From a checkpoint of a small multi-label image tagger.
Model: 3.38M parameters, activation swiglu, layers 10.
Training: soap at rate 0.0015, 6400 steps, batches of 48.
Data: trained on photos of plants, animals and fungi (iNaturalist), 155796 training examples.
Rows from block 3 of a small multi-label image tagger, named by matrix and row number. Rows with one number within an expert belong to one neuron, the router's apart. Each number is 128 + 32 x the weight over its row's rms, rounded and kept within 0 to 255. All counts start at 0.
Before each expert's rows are labels from the 100 images, of 14976, where the router gives the expert most weight on average: "top examples" is what is common among them. Only what is clearly more common there than usual is listed. The data: photos of plants, animals and fungi (iNaturalist).
# router: router (model.blocks.3.mlp.router.weight, 8x128, trained with AdamW), inputs 0-127
# gate: expert gate (model.blocks.3.mlp.gate, 8x128x128), inputs 0-127
# up: expert up (model.blocks.3.mlp.up, 8x128x128), inputs 0-127
# down: expert down (model.blocks.3.mlp.down, 8x128x128, transposed), outputs 0-127

# expert 1
top examples: class Aves
router.1 [162 111 127 122 112 155  92  87 134 157  73 179 136  98 166 107 167 181 105  80 107 143 115 104 113 141  62  90 142  90  86 136  98 128 101  91 145 160 118  74 147 145 133 128 179 155 159 140  90 173 135 134 166 125  83 135 168 181 100 159 130 178 174 173  86 122 144 101 149 156 163 129  83 129 100 125 114 131 158 136 113 137 101 122  79 133  80 157 118 169  97 171  92 117 161 134  87 161  62 183 172 122 137 130 149 143  83 129 151 179 176 146 122 183 154 133  85 185 104 110 112 169 101 128 201 155 146 183]
gate.3 [154 131 141 166 120  80 122 125 160 133 112 154  60 104  68 143 111 111 120 146 169  91 121 102  58 107 152  93  86  95 136  82 108 130  94 136 122 187  93  95 105 125  98 147 148 148 117 110 102 140 125  81 140 161 110  96 127 103 176 106 203 118 128 120  49 114  63 114  97 142 198  76 157 102 148 185 183  96 114 176 128 125  98  92 114 142 183  80 159 108 147 139 110  77 141 170  94 109 166 144 193 112 113 113  84 137 110 182 113  79 102 123  96 145 183 131 152 151 133 127 108 126 129 130 119  91 182 134]
up.3 [177 172 103 125 126 115  87 171  95 161 128 150  72 122  63 138 120  91  81 124 148  94 147 133  97 145 115 104 118  99 117 125 120 148 111  73  77 171  68  97 151 129 111 154 187 155 154 102 230 143 116 121 133 128 148  88 166 102 133  98 143 134 134 184 130 138 126  41 147 130 171 102 152 101 151 221 173  92 109 137 157 143 100  94 108 141 153 125 186 134 128 158  98  74 100 154 115  71 139 122 126 144 125 170  93 132 109 153 124  82 119 139  81 132 186 115 126 169 136  98 135  94 124 165  78 103 144  96]
down.3 [ 88 123 126 166 164 203 152 109 135 141 118 168 162 159 140 132 132 162 127 111  96 169 152  66 107 170 209 107 197 146  74 137 152 101  79  90 120 152  93  99 100  96 129 168 108 152  81 167 179 114 132 105 144 137 176 100 104 155 125 136 137  70 121 114  90 130  91 150 216  85 112  94 148 122 113 127 106 140 146 138 181  81 134 106 130 185 125  79 105 147  88 143 135 160 161 136 108  93 131 114  53 135 171 108 147 104 168 134 140 123 132  76 125 125 170 158 141 146  85  89 139 173 157 131 159  79  92 111]
gate.4 [120 117 138  73 109 123 161 169 117 178 147  79 137  95 196 140 153 112 120 123 130 135 126 146 124 154 112 149 125 146 155 143 151 106 103 153 138 100 117 172  97 110 143 119 182 125 126  62 142 125 111 163 160 132 119 124 137 158  91 136  94 159 122 136 220 168 151  88 153  66  93 127  91  57 154 168 176  85 121 151 151 137 170 121 121 128 145  84 115  85 141  96  44 146 118 128 133 114 120 178  77  73 160 171 101 145  83  70 168 105 182 133  86  50 121 149 144 158 128 116 141  97 132 168 191 125 117 172]
up.4 [167 116 149 102  75  89 127 176 144 169 113 125  93  75 193  93 132 128  83 144 111 157 112 181 103  88 137 117 156 148 130 106 185 117  95  97 210  84 138  98  84  97 125 104 215 107 117 115 108  94 120 125 155 132 103 135 125 139 136  80 123 196 101 155 178 124 172 102 185 132 110 135 143  89 194 142 172 119 129 164 172 113 133 158 123 140  99 104  90 143 119 137  95 147 102 136 137 134 153 188 129  77 161 178 136 114 112  81 193 126  97  79 102  84 104 134 106 179 128 136 128 136 176 107 155  99 134 173]
down.4 [188 188 143 156 139 111 139 148  84 161 118 130 137 150 164 155 100 132 120 100  89 202 133 151 126 131 120  91  91 139 142 111 174 170 127  97 135 132 118  99 104 170 152 135 153 153 138 113 176 114 131 111 126 108 120 145 117 113  82 160  40 115 113  92 149 110 141 130 111 122 116  92 104 147 166 182 205  69 134 173 131  69  93  25 159  98 135  99 164  96 156 109  94 150 122 114 114 112 137 121 199 130 125 162 102 156 119 207  81 172 112 153 104 100  96 110 106 109 159 143 101 201 114 124 128 178  98 133]
gate.5 [140  78 148 119  96 180 118 158 156 100 105  97  84 121 168 124 123 104 132 118  54 131 168  69 181 174 115 103  91 126  89 135 163 143 113 142 138 114 146  93 143  88 121 102 174 177 135 137 142 125 121  72 149 121 155 159 132 101 125 112 131 136 190 126 160 164 126 197  81 135 121  98 141 150  99 136 149 151 147 139 141 151 121 146 133  92 130  57 146 117 142  97 136 140  98 146 147 239 144 133 166 129 165 121 156 141 115  64 135 120 113 141  57 134 135 251 114  87 157 106 144 162 149 154 126  64 119 128]
up.5 [160 117 175 107 118 148 163 133 128 157 148 135 111 103 114 162 142  87 128 151 112 105 162 121 129 126  86  91 143  91 115 130 171 136 153 122 156 139 137 162 111 101  93 104 158  83 144 167 111 171 153 110 129 180  97 148 157 137  90 112  38 139 142 139 171 127 108 158  71 187 120 157 160 210 136 119 147 172 119 137 149 142 120 147  92 103 140 144 197  97 134 110  52 167 112 183 108 191  90 114 152 128 128 114 165 172 118  79 121  93  77 196 131 176  87 165  97  79 110 127 193 178 170 100 126 151 150 106]
down.5 [140 123 103 119 171  87 130 136 103 189 141  73  92 148  58 116 124 203 134 139 138 160 149 138 127 140 166  85  78 109 140  73  89 135 125 189  87  90 168 175 148 113 131 138 125 126  95  76  98 141 130 122 156 130 166  91 121 192 125  59 114  76 129 157 193 149 128 130 138 114  72 127  80 194 117 111 143 123 100 112 156 188 103 190 205 157 115 148 123 139 102 116 130 102 101 121  94  94 164 167 140 101 178 185 141 114 167  87 141 133 125 118 164 100 109 140 113 153 153 136  95 143 129 169 128 176 156 112]
gate.6 [143 149  65 121  68 134 130 166 155  84  79 171 119  87 122 126 123  85 133 151 140  79 154 114 127  76  92 132 104  99 119  92  99 141 207  78 128  91  80 168  69 128 142 171 139 172 115 116 160 140 154 123 148 125 140 145 102 137 144 149 157 128 130  87 164 143  81 162 117  99 104 120 137 142 139  96 132  95 138 150 121 127  99  92 168 155  91 102 117 194 198 109 182 162 107 196 139 203  86 177 105 101 118 105 137 112  98 145 179 153  56 147 121 162 121  64 117 127 171 126 125 115 124 172  98  77 129 139]
up.6 [ 64  99 124 137 168 104 158  91 140 185 190 112  89 151 113 141 152 161 144 112 171 140  80 125 138 169 135 114 174 184  86 178  99 163  97 183 171 155 151 124 170 121 144 137 116  89 127 134  80 177 132 153 167 100 150 122 113 116 126 136 115  75  90 113 117 135 146 130 157 121 133 104 171 127 116 199 102 196  89 180 110 147 218 179 168 145  82  90 163 132 105 156 141  94 124 114 116 137 115 132 133 125 151 158 112 171 144 129  88 118 172  98 155  73 140 143  98  82  90 193 168 116 130  80 124 176 114 136]
down.6 [131 126 130  97 117  90 129  70 113 117 144 150 118 117 126 105  59 137 188  65 167 111 129 117 152  92  74 120 130 207  88 116 189 164 138 157 120  85  50 132 150 155  91 151 129 150 147 160 170 141 189  86 134 143 122 108 122 117 162 130 185 149 158  64 134 120 134 119  96 134 144  90 185 138 132 122 114 114  84 150 158 123  83  76 125 117 135 148  86 132 154 153 153  82 156 111 112 207 122 185 173 180  98 158 103 110  53 126 164 118 133  81 174 114 119  79 102 148 136 151 131  86 114 102 123 160 121 129]

# expert 3
top examples: phylum Arthropoda; class Insecta; order Hymenoptera; family: Apidae
router.3 [156 148 175 110  79 124 107  99 189 161  45 176 128 120 117  67  78 155 151 104 109 179 100 100  89 128 101  88 145 108  58 117  79 170  70  55 137 180 130 117 169 145 144 128 142 150 138 121 142 139 133 142 157 108  77 174 160 109 117 119  95 138 178 149  85 103 125 129 118 139 132 181  86 185  87 136  93 120 135 159 147 172 100 151 102 170 114 134 118 119  98 144 122 146 167 160 105 143 104 147 137 173 158 183 168 131 104 105 131 170 155 182 116 193 144 133  69 103  81 101 113 158 106 119 118 162 140 137]
gate.3 [141 208 147  67 101  78 145 146 141 179 127 112 137 128 112 123  66 160 131 116  97 143 112 122 167 113 170 104  97  99 152 119 119 181 146 143 132 116 189  67 150 106 139 127 133 127 141 158 144 129  69 106  79 121 120 129 109 218 130 173 134  98 138 144 108  77 140 144 132 128 114 130 153 106 169 116 126 182 110  98 107 156 166 147 151 157 104 147 106 136 152 121 100  37 130 173 137 155 128 158 100  95  95 198  61 113 158 171 101  91 122 163  31 162 143 122  93  90 119 131 141 143 119 135 119 109 164 189]
up.3 [108  20  98 188 142 155 103 119  99  89 134 138 136 136 135 129 160 101 129 128 156 119 144 147  72 132  89 182 173 141 108 149 127  76 124 133 117 144  79 179 106 161 135 145 127 134 116 121 107 162 167 136 164 149 129 112 130  42 112  64 126 164 142 110 141 190 116 130  89 125 124 114 103 158  76 137 144  60 153 164 154 111  93 103 115 107 158 105 156 117 120 150 175 206 144  86 130  86 127 117 155 138 142  84 196 149 111  80 157 160 137  93 211 107 105 104 170 151 146 132 124 106 139 126 126 133  78  65]
down.3 [178 166 126 117 121 208 124 153 127 179 115 110 103 138 106  80  84 171 122 112 149  89 144  87 135 105  57 135  96 165 138  81 140 166 125 125 158 113 141 130 100  86 117 151 181 142 141  90 122 143  83 113  86  43 113 100 115 111 121 110 100 115 128 194 229 109 107 111  84 176 123 190 120 112 142  69 141 132 144 139 155  71 142 109  91 181 163  77 170 110 165 116  48 191 116 101 117 118 132 116 149 134 107 188 141 127 151 162 103 141 146 152 129 143  87 137 130 169 161 146 130 140 121 120 115 135 116 130]
gate.4 [126  91 168 169  97 196 121 147 125 128 128 101  96 118 130 132 137 194 146 144  79 135  92 125 201 172 134 140 108 157 104 194  67  93 114 150 133  84  88 102 125 141 102 103 109 134  95  98  83 179 123 111  76 145 131 123  94  96 148  77  99 135  95 116 189 138  77  70 134 128 149 158 172 127 155 143 146 107  84 120 128  97 157  95 125 106 132 181 119 110 125 206 153 157 117  94 153 138 107 145 139 144 208  59 151  43 134 106 151 122 104  72 118 126  65 107 105 121 135 135  99 116 148 117  86 113 152 112]
up.4 [ 85 101 134 133 145 221 141 172  87 133 155  96  95 145 159 153 150 178 114 130  78 119 102 154 160 133 150 152 107 173 109 169  91  96 122 152 150 123 136  71 105 166  63 109 133 107 109  92 153 180 118  93  59 153 111 128 121 140 132  99 101  97  72 155 172  70  93 104 139 112 124 129 146 168 140 110 105  59 114 105 114 107 165  80 111 152 171 175 121 125 129 134  95 126  91 121 184 117 115 163 173 176 195  39  91  78 114 104 119 120 118  52 132 107 137 103 131 143 110 117  93 136 129 113 121 119 165 107]
down.4 [145  94 106  94 119  96 177 128 103 116 120 145  95 109  99 109 157 176 106 135  92 148 156 121 170 113  92 111 117 130 146 158 118 114 180 141 157  86 156 100  91  86 122 147 151  84 138  87 130 107 184  67 117 162 162 119 130 120 124 146 126 140 116  99 145 109  85  79 161  97 116  87 108  92  91 125 158 113 162 150 177 145 195 110  78  61 112 122 124 155  87 113 119 142  68 158 134 107  99 184  79 161  52 167 121 128 156 141 182 192  83 148 105 151 193 102 119 179 152  94 141  68 148 132 162 142 196 136]
gate.5 [152 123 127 154  88 172 161 125 190 113 132 103  97  53 113 166 170 162 137 133 124  98  94 154  95 109 175 164 137 165 121  92 131 106 106 167 141 143 162 118 160 121  73  81 152  63 107  76 157 151 156 101 104  98 116 113 129 185 130 167 129 121 113 124 156 114 202 170  86 112 127 110  76 134 111 126 109 159 133 119  93 128 127  34 144 139 130  97 161 150 114 151 129  85 146 164 129 133 206 100  63 105 134  60 137 159  69 129 145 158 105 196 139 110 151  69  96 123 117 105  99 142 162 158 151 113 108 102]
up.5 [180  60 127 107 100 112 150 113 180 130  99 106 126 130 149 176 138 124 124 143 105  96 105  93 110 155 181 100 130 110 200  83  49 161 144 108 143 125 144 146 122 127 123 136 139 137  97 172 167 124 124 167  83  85 145  87 141 123 121 117 117  78 187 158 128 112  93 114 177 121  89  91 174 168 138 180 111  81 167 157 138 103 208  94 127 145 183 133 152 148 129  91 140 111 167 140 181 117  86 153 113 131 135  79 106 161 127 229 188 166 134 142 138 127 140  88 174 134 131 100  57 135 102 142 111 136 134 141]
down.5 [142 180 144 122 114  80  93  82  90 170 126 100 147  90  81 130 113 151 177 170 138  57 151 133 209 165  92 114 178  83 137 142 133 102 186 149  91  81 115 153 106 119 130 131 126 110 120 145 114 153 134 139  91  80 177 162 169 174 216 145 108 131 110 120 150 197 110 170 179 138 134 128  94 140 152 114  62  91 160 132 122 134 145 148 142 135 158 120 152 185 129  87  66 140 175 126 123 144 116 125 148  85 116 199 120 108 155 163 138 138 101 127 146 120 115 145 159  83 121 108  79 117 106 159 158 130  73 170]
gate.6 [110 129 118  96 110 146 137 112  94 108 209 180  99 125 122 206 171  74 122 156 161  79 102 167 131 119  79 162 161 177 153 176 140 175 152 162 145  92 113 125  88 152 155 166  98 130 157 169 121  72 151 123 136 101 106 146 123 129 191 115 123 137 164  99 108 150 206 161 165 116 131 137 132 110 163  78 117 116 139 122 111 102 103 122  77  76 129 137 166 127 180 163 171 157 174 137  92 159 161  95 173 169  81 151 141 189 113 160 112 126 137 144 127 157 130 170 112 147  87 117  59 131 106  80 163 106 116 168]
up.6 [ 66 186 171 138 173 143 133 153 117 154  46 174 140 167  97 169 158 198 147 131  69 109 113 148 170 104 116 180 131 125 142 147 107  96 102 125 120 189 126  67 114 120  84 120 192 150 123  99 106 200  98 160 130 118 176 114 132  96 106 118 100 132 116 167 112 133 104  65 131 200 122 123  86 105 105 110 168 184 118 154 111 181 133 169 141 156 128 149  71 138 126 104 102 132 113 145 121 105 117 174 101 146 146 114 104 166 126  79 154 112  91 106 158 108 143  92 140 126 162 162 147 115 209 110 158 162 119 144]
down.6 [209 150 119 153 178 125 111 150 112 137 103 112 155 113 182  80  71 160 157  99 147 122 146 148 115 108  83 157 125 132 113 171 132 186 135 126 141 146 183 135 128 176 109 108 141 161 144 100 137  98 161 113 106 155  41 136 104 167 144  94 107  94 130 158 103 104 131 108 150 132 132 128  62  81 116 124 161 154 165 169 124  84 102  48 112  87 121 164 150 141 106 175  68 166 120 134 114  73 136 126 117  90 141 182 127 160  34 205 154 111 114 163 126 105 119 108 172 111 143 107 123 129 138 101 126 159 193 132]

# expert 4
top examples: phylum Arthropoda; class Insecta
router.4 [143 102 138 128 111 127 103 101 119 144  70 161 133 105 150 130 162 171 116  95  80 143 103 114 102 164 124  95 122  86  97  91  97 154  62 132 162 180 111  89 133 151 130 114 156 175 161 143  99 183 118 147 165 137  80 173 146 143  97 142 117 214 149 160 101  82 120 104 152 140 146 162  91 157 113 142 106 131 107 187 141 117  91 163  70 195  93 134 103 138  85 162 114 122 184 131  77 132  75 166 168 139 105 158 193 112 105 115 147 166 149 159 120 146 198 133 103 146  83  86  88 161 105 137 190 145 121 177]
gate.3 [116 108 135 118 100 139 170 113 139 170 132 111 145 101 108 119 140  44 156  90 122 155 120 137 110  98  51 144  82  90 121 125 169  71 141 153 154 136  86 137 150 117 171 111  59 126 100 139 177 121 125  69 137  87 180  99 167 160 116 111 106  96 171  92 150 109 151 133  92 108 122 132 111 143  69 101 109  82  58 193 104  89 112 177 161 118 184  93 126 100 168 143 168 141 138 105  87 130 158 115 156  83 145 113 138  83 161  78 147 167 180 149 122  97 107 145 120 111 124  42 137 135 167  75 100 146 113 120]
up.3 [127 120 139 110 135 135 110 169 153 116 155 162 140 120 163 198 138 156 176 187 139 152 185 115 173 139 199 172  98  94 153 125 103 115 149  80 145  65 152 117 101 195 144 123 139 134 179 172 120 105 145 139 110 158  90 182 156  87 109 151 150 129 135  59 112 173  99  94 126  91 167 136 156 205 104 140 139  80 131 104 141 135  84 143  76 144 122 123 131 105  82  80 112  86  94 151 156  92 136  57  89 134 141 140 165 167 177 146 134 126 105 127 108 194 109 128 129 114 118 171  87 158  88 175  93 124 125 153]
down.3 [221 128 136 136  87 120 185  73  71  79 100 125 103 105 134 163 124  81 101 112  81 145 109 123 115 140 142 120 183 197 107  96 144 125 126 141 178 132 185 156 162 165 116 127 101 201 150 148 124 128 121 112 158 151 146 137 208 177 116 135 117  94  61 138 117  97 139  78  76  89 157 110 140 117  99  79 167 174 144 151  72 128 104 135 154 155 132  93 132 201  97  80 177 145  88 161 150 100 124 134 146 138 124  76 161 147 134 166  97 153 105 145 140 132 130 157 147 172 132  94 122 138 136 170 105 117 156 101]
gate.4 [110 133 160 106 136 152 114 111 189 103 158 118  98  88 145 141 109 168  95 127  95 154 188 140 111 167 169  84  77  96 126 130 202 149 200 111 115  72 134 161 147 118 169  95  77 104 114 142 127 102  90 135 149  95 105 140 100 138  91 115  93 151 115 129 143 132 105  86 237 123 111  97 157 112 165 186 105  64 159  67  89 113  92 130 109 172 135 139 176 139 112  68 178 153 146  90 108 118 149  93 127  90 185 188 153 132 120 155 129 104 109  62 152 147 164 156 128 139 120 117 132 136  96 114 165 126 125 134]
up.4 [147 113 140 116  90 129 146 111 142 115  76  99 102 152 104 154  78 122 114 107 145  87  97  72 106  81 161 162 120 107 149 107  63 120 104 158 180 145  89 168 113 154 187 179 156 142 166 101 164 121 148  90 114 175  84 164 145 103 145 134 150 116 153 140 136 149 140 120 151  90 106 203 133 134 169 130 171 166 140 125 165 100 134 117 145 108 137  93 127 115 138 185  59 131 109 154 108 176  89 126 151  83 120 123 190  69 125  99 142 120 150 202 127  57 117 161  83 143 183  76 121 153 206 164 118 142 156 136]
down.4 [172 126 135  83  80  73 161 138 125 126 109 144 123 106 125 180 116 123 105 113 135 102 135 123 160 168 133 105 149 138 128 146 171 125 135 163 126 150 194 115  92 121 138 132 105 103 103 136 136 129 166 122  95 100 139 180 130 142  77 166 136 103 152 127 160  49 121  63 104 164 107 178 119  92 187 172 131 105 117  93 119  99  67  77 172 179 142 160 159 135 182 103 206 180 152 129 135 172 118 142 166 142 175 109 148 139 120 150  96 183 128 156 145 136  72 104  52 124 132  54 120  70 168  96 123 120 150 165]
gate.5 [ 99 150 142 179 117  70 127 136 153 121 118 123 125 116 133 137 170 139 133 111 173  76 166 148 174 180  99 112 245 124 174 123 135 122  86 115  81 135 108 157 103 145  95 189 125 155 147  92 163 108 143 175  87 127 196  99 125 133 154  94  79 106 113 114 114 119 133 142  64 113 133 122  64 106 171 117  89 120 120 110 129 162 126 166 137 189 106 124 180 130 101 150 126 198 104 173 156 163 152 157 118  91 144 130 120 131 100  93 167 139 120 165 120  73 107 131 151 154 109  64 176 125 187 139 149 163 183 137]
up.5 [ 89 184 115 117 105 115  76 111 114 107 146 136 139  81 157 132 126  85 146 114 171  82 163 171 190 191 109 134 185 131 172 125 151 103 142 121  90 119  99 130  87 157  97 152 124 140 120 107 128 120 143  89  60 102 188  63 110 129 161  62  91  90  85 100 142 110 123 171  96 110 136 105 111 114 171 105  93 154  91 117 128 149 131 159 170 195  62 111 161 145 131 118 158 141 160 143 129  96 112 148  80 131 138 132 173 145  65 191 133 193  95 119  65 118  97 163 126 172  96  91 112 116 170 110 130 154 145 127]
down.5 [103  90 157 124 181 136  83  84 113 155 118  85  92 108 197 135 110 149 125 135 102 156 164 113 135 126 149 190 133 160 154 187 158 132 182 149 175  98 144  94 108 109  72 160 169 144 117  89 147 202 224 118 135 164 141 160  66 135  96 135  92 172 130 105 109 155 126 101 202 113 139 134 170 157 145 150 172  80 139 206 119 167  85  72 124 149 109  94 110 124 150 131 143  87 167 101 105  93 123 110 141 129 137  85 155 189 135 140  84 102 154 119  94 136 117 160 123 127 148 150 156 106 119 115 135 139  88 100]
gate.6 [148  80  57 126 142 136 154 186 142  84  80 111 190 148 136 168  69 113 118 131  91 130  89 141  95 141 133 170 176 120 147 196 141 132 147  84 132 162 162 119 185 175  73 104 143 128 117 150  91 107 134 126 132 110  91  81 120 120 135  64 129  31 133 125  77 120  93 114 123 102 130 139 183 156 151 113  83 153 155 174 144 106 112 116 144 150  97  89 155  92 150  99 124  97 155 156 135 104 105 109 160 128 103 160 147 170 117  83 120 188 136 122  81 129  73  77 119  71 138  74 110 101  96 108 121 137  90  97]
up.6 [104 188 163  74 113  89 134  99 130 181 149 159 133 139  95 104 181 141 139 150 214 146 209 114 140 144 139  75 140 152 155 134 138 106 112 164  93 116 168 110  60 114 159 132 135  88 106 118 119 135  66 174 103 113 151 173 164 140 109 195  62 162 142 154 161 129 157 117 107 108 139 185 109 141  71 120 126  75 125 133 163 145 115 143 140  49 173 189 151 160 127 134  99 165 118 135 113  80 137 129  97 146 109 165 130 110 128 111 140  68 181 137 111 123 169 150 120 134 144 167 202 112 106 141 141 110 116 143]
down.6 [180 113 127 154 185 178 101  99 139 111  88 114 128 114  92 149  82 151 114 157 108 146 165  69 130 185 145 152  99 127 158 217  81 132 118 124 156 112 155 187 141 113 157  99 170 158  93 178 140 112 135 165 158  73  70 159 172 112 118 107 112 174 100 144 115 118 116 150  53 135 125 124 121 150 136 126 130 115 202 215 131 127 161 137 121 113 147 164 181 126 100 157  57 176 143 118 132 107 118 106 146 174 198 133 174 160 119 140 155 107 131 138 149 134 117  99 154 169 167 122 138 160 157 159 122 162  91  97]

# expert 6
top examples: phylum Tracheophyta; kingdom Plantae
router.6 [144 106 145 131 104 155 113  66 141 165  83 169 155 116 163 121 143 160 144  90  81 171 150 135 138 181 121  85 162  79 122  83  93 148  70  77 167 163 100 105 116 151  99 101 116 176 173 178 107 173  99 176 191 126  88 157 144 117  95 150 130 200 147 149 130 106 131  95 180 144 152 179 109 168  90 116 105 147 105 170 129 137  67 154  88 188 103 121 133 135  88 150  99  99 175 133  75 145  98 181 148 144 143 137 185  99  92 115 152 143 132 178 115 169 157 141 109 117 115  89 129 156 110 126 163 189 127 127]
gate.3 [133  95  81 143 166 145 103 101 128 160 157 114  75  88 103 116 130 131 142 125 154 170 124 140 128 196 159 147 163 127 137 169 114 113 140  40 110 138 109 120 175 122 170 159  95 127 114  90  83 112 138 101 159  94 192 168 121 177 134  98 129 116 101 140 124 130 117  89 143  91 112 106 152 153  92  71 163 106 118 166  63 138 105 151 149  84  96  88 119 163 112 141 155 103 174  74 180 107 157  27  57 139 146 119 108 123  90  94 112 130 124 119 134 116 155  90  98 148 105  95  72 138 137 185 182  90 150  85]
up.3 [136  92 142 169 112 198 126 132 113 161  94 140  63 136  83 125 110 107 140 126 150 160 107 167 111 125 142 173 127 166 152 136 136 128 147  58 116 150 143 119 147 135 161 138 133 131 125 137 131 113 124 129 177  70 180 167 128 181  65  61 134 155  98  97  88 135 117 119 130  72 115  70 145 204 129  67 141 113 151 178 111 109 162 125 144 124 118  80 109 177 109 193 104  93 173 154 140 124  77  53  81 138 154 126 166  84 130  65  71 184 115 141 154 153 134  84 119 126 158 111  98 158 135 156 121  96 138  96]
down.3 [201 131 131 159 197  40 119 146 121 143 129 131 169 104  98 115 180 143 112 183 108 129 137 158 125  79 133 151 123 154 194 136 107 120 137 178 146 129 132 135 135 130 134 128 152 184  61 160 138 127 189  87 152 106 116  44 150 131 128 121 186 147  94 122 180 134  95 159 113 133 128 119 139 101 189 141 109 172 106  85 125 146 175 149 138 142 109 112  99 129 139 100 111  99 179 106 128 110 112 206 136 111 147 171 160 107 122 172  56 142  76 145 184  92  98 128 127 138 137 153 168  63  99 146 136 165 133 111]
gate.4 [137 127 143 179 125 171 156 174  99 123 122 167 141 120 123 155 136 104 167 178  84 118 121 125 121  94 138  87 111 124 161  99  89 133 126 150 132 209 132 160  91 122 139 145  81 101 111 123 112 168 117 146 169 134 158 177  74  98  95 139 142  97 115 140  51 100 159 119  68  89 147 194 111 104 201 128 133 171  99  76 186 120  78  96 154 149  91 107 149 155 125 111 125 112  67 165 141 106 112 126 129 182 134  91 142 175 118 160 114 105 154  96  97 141 172 105 107 157 122 114 140 140  35 148 103  79  73 173]
up.4 [117  84 122 172 146 153 109 138 103  94 143 160  58  96  32 130 136  77 151 150 113 160 112 189  92 116  78  58 124 144 110 101 109 129 133 142 146 173 155 144 120 107 110 137 140 122 138  66  92 166 152 131 158 170 168 145 139 106 116 102 162 114  96  69 101 125 143  73 112 117  77 121 181 129 171 152 148 205 140  80 148 115  82  92 159 162 111 143 139 134  83  93 172  87  75 135 154 108 164 117 137  94  57 116 129 151 110 125 119 104 205 101 133 152 180 113  97 122 126 142 129 136 103 102 118  74 105 128]
down.4 [138 128 127 127 147 113 136 131  95 144 135  48  48 154 116 123  63 159 103 155 164 220 145 125 102 157 114 157 140 144 126 152 124 158 132 157  67  68 161 135 153 123 167 130 164 136 146 150  91 128 132  82 140 126  83 110 180 119 181 139 117 138 157  84 126 127 168 124 124 123 131  73 106 140 134 115 157  82 176 116  63  82 201 146 103  89 157 145 123  99 143  87  94 134 153 125 178  97 144 164 130 143  99 162 118 132 122 141 181 168  88 108 201  99 133 143 130 170 145 219 152 134 125 142  80  98 149 126]
gate.5 [157 111 107 121 110 142 125 106 109 158 106  89  53  97 131 147 133 142  59 145 119  60 180 135 157  59 113 151 152 102 117 169 137 114  98  46 165  99 113 147 156 177 125 124 152 164 104 146 158 152 108 191 117 148 140  96 181 127 142 115 128  94 161 148 191 101 110  97 119 130 140 150 127 128  47 108 136  86  71 116 146 140 106 105 111 180 108 127  66 110  72 121 119 103  53 102 136 197  91 110  84 103  95 100  66 168 132 101 113 150 142 106 110 108 160 139 178 125 121 122 135 139  96  95 142  91  98 141]
up.5 [ 97 179 114 141 132 114 141 157 151 138 150 154 179 139 136 126 115 109 203  90 112 175  59 103 113 198 145  98 143  94 120  90 126 140 162 194 122 156 135 107 124 181 143 117 115  98 140 101  82  79 181  82 149  68 102 163  72 127 106 154 134 149 101 120  90 163 133 133 146 139 121  90 133  99 220 131 124 168 180 154 144  88 181 107 132 111 144 142 183 138 136 138 139 207 183 157 113  71 143 130 175 120 164 151 127 115 128 185 125  89 151 155 103 119 115 141  59 157 114 142 136 127 135 162 165 151 155 149]
down.5 [191 141 122 100 143  86 142 121  91 127 119 167 132 136  87 172 137 127  83 159 108  81 135 113 145 119 106 113 155 112  73  44 132 112  63  59  95 143  97 174 162 116 132 182  64 156 133  75 151 156 115 148 158 153 126 135 152  89 140 102 136 131 149 110 130  78  43 118  88 156 140  76 153 166  82 143 110  95 122  94 165 108 144 167 105 193 118 115 109  54 131 128 167 148  96 100 154 151  87 149 111 134 132 131 137 159  90 132 144 147  77 126 128  98 199 162  77 143 129 157 145 136  85 176 124 147 159 123]
gate.6 [110 151 174 179 101 114 138  92 178 166 152 107 101 198 152 112 170 121 131 106 123 125  99  88 154 135  99 184 120 156 142 182 106 107  99 133 125  95 101 164 102 145 126 153 111 146 191  40 166 153 121 148  78 150 147 107  80 118 132 131  47  99 182 167 125 128 155 109 122 116 147 106 107 149 159 114 166 136 111 102 127  80 123 130 149 112 121  82 127 133 148 151 155 185 188 189 108 142  94 127 158 118  93 155 110 128 200 134 130 116 170  47 139  88 137 103 114 177 114  99 130 166 138  55 107 118  78 149]
up.6 [150  99  68 120 169 139 165 101 114 119 139  88 142 151 136  75 105 127 102 120  85 112  86 159 157 147 148 146 180  92 113 176 165 209 118 125 132 147 122 136 144 150  86 105 214 120  45 129  96 116 174 159 124 156 122 133 174 193 199 148 146 177  99 148  99 130 145  70 122 149  86 145  91 137 152 132 120 124 120 163  80 154 135  92 120 175 103 139 113 117 146 101 125 111 105  42 163 128 159  95  78 119 157 133 118 107 162 120  89  98 110 221 142 111 107 116 114 111 103 140 125 155 127 164 162 168 153 110]
down.6 [118 140 115 117 181 150  68 119 123 140 108 106 133 156 123 126 103 179 198 120 105 147 109 127  59 145 189 140  81  59 108 121 176 141 136 130 145 155 139 140 124  90 125 154 107 171 198 141 130 124 105 123  93 158 112 129 124 156 171 109 144  85 166 124  53 123 131  61  60 124 106  95 172 179 135  95 175 138  92  91 131 177 132 106  72 128 120 120 159 145  99 115  72 164  75 136 179 117 153 179 170 161 137  84 150 148 159 133 148 105 169 155 158 160 168 192 140 162 140  91 169 145 132 135 120 140  86 137]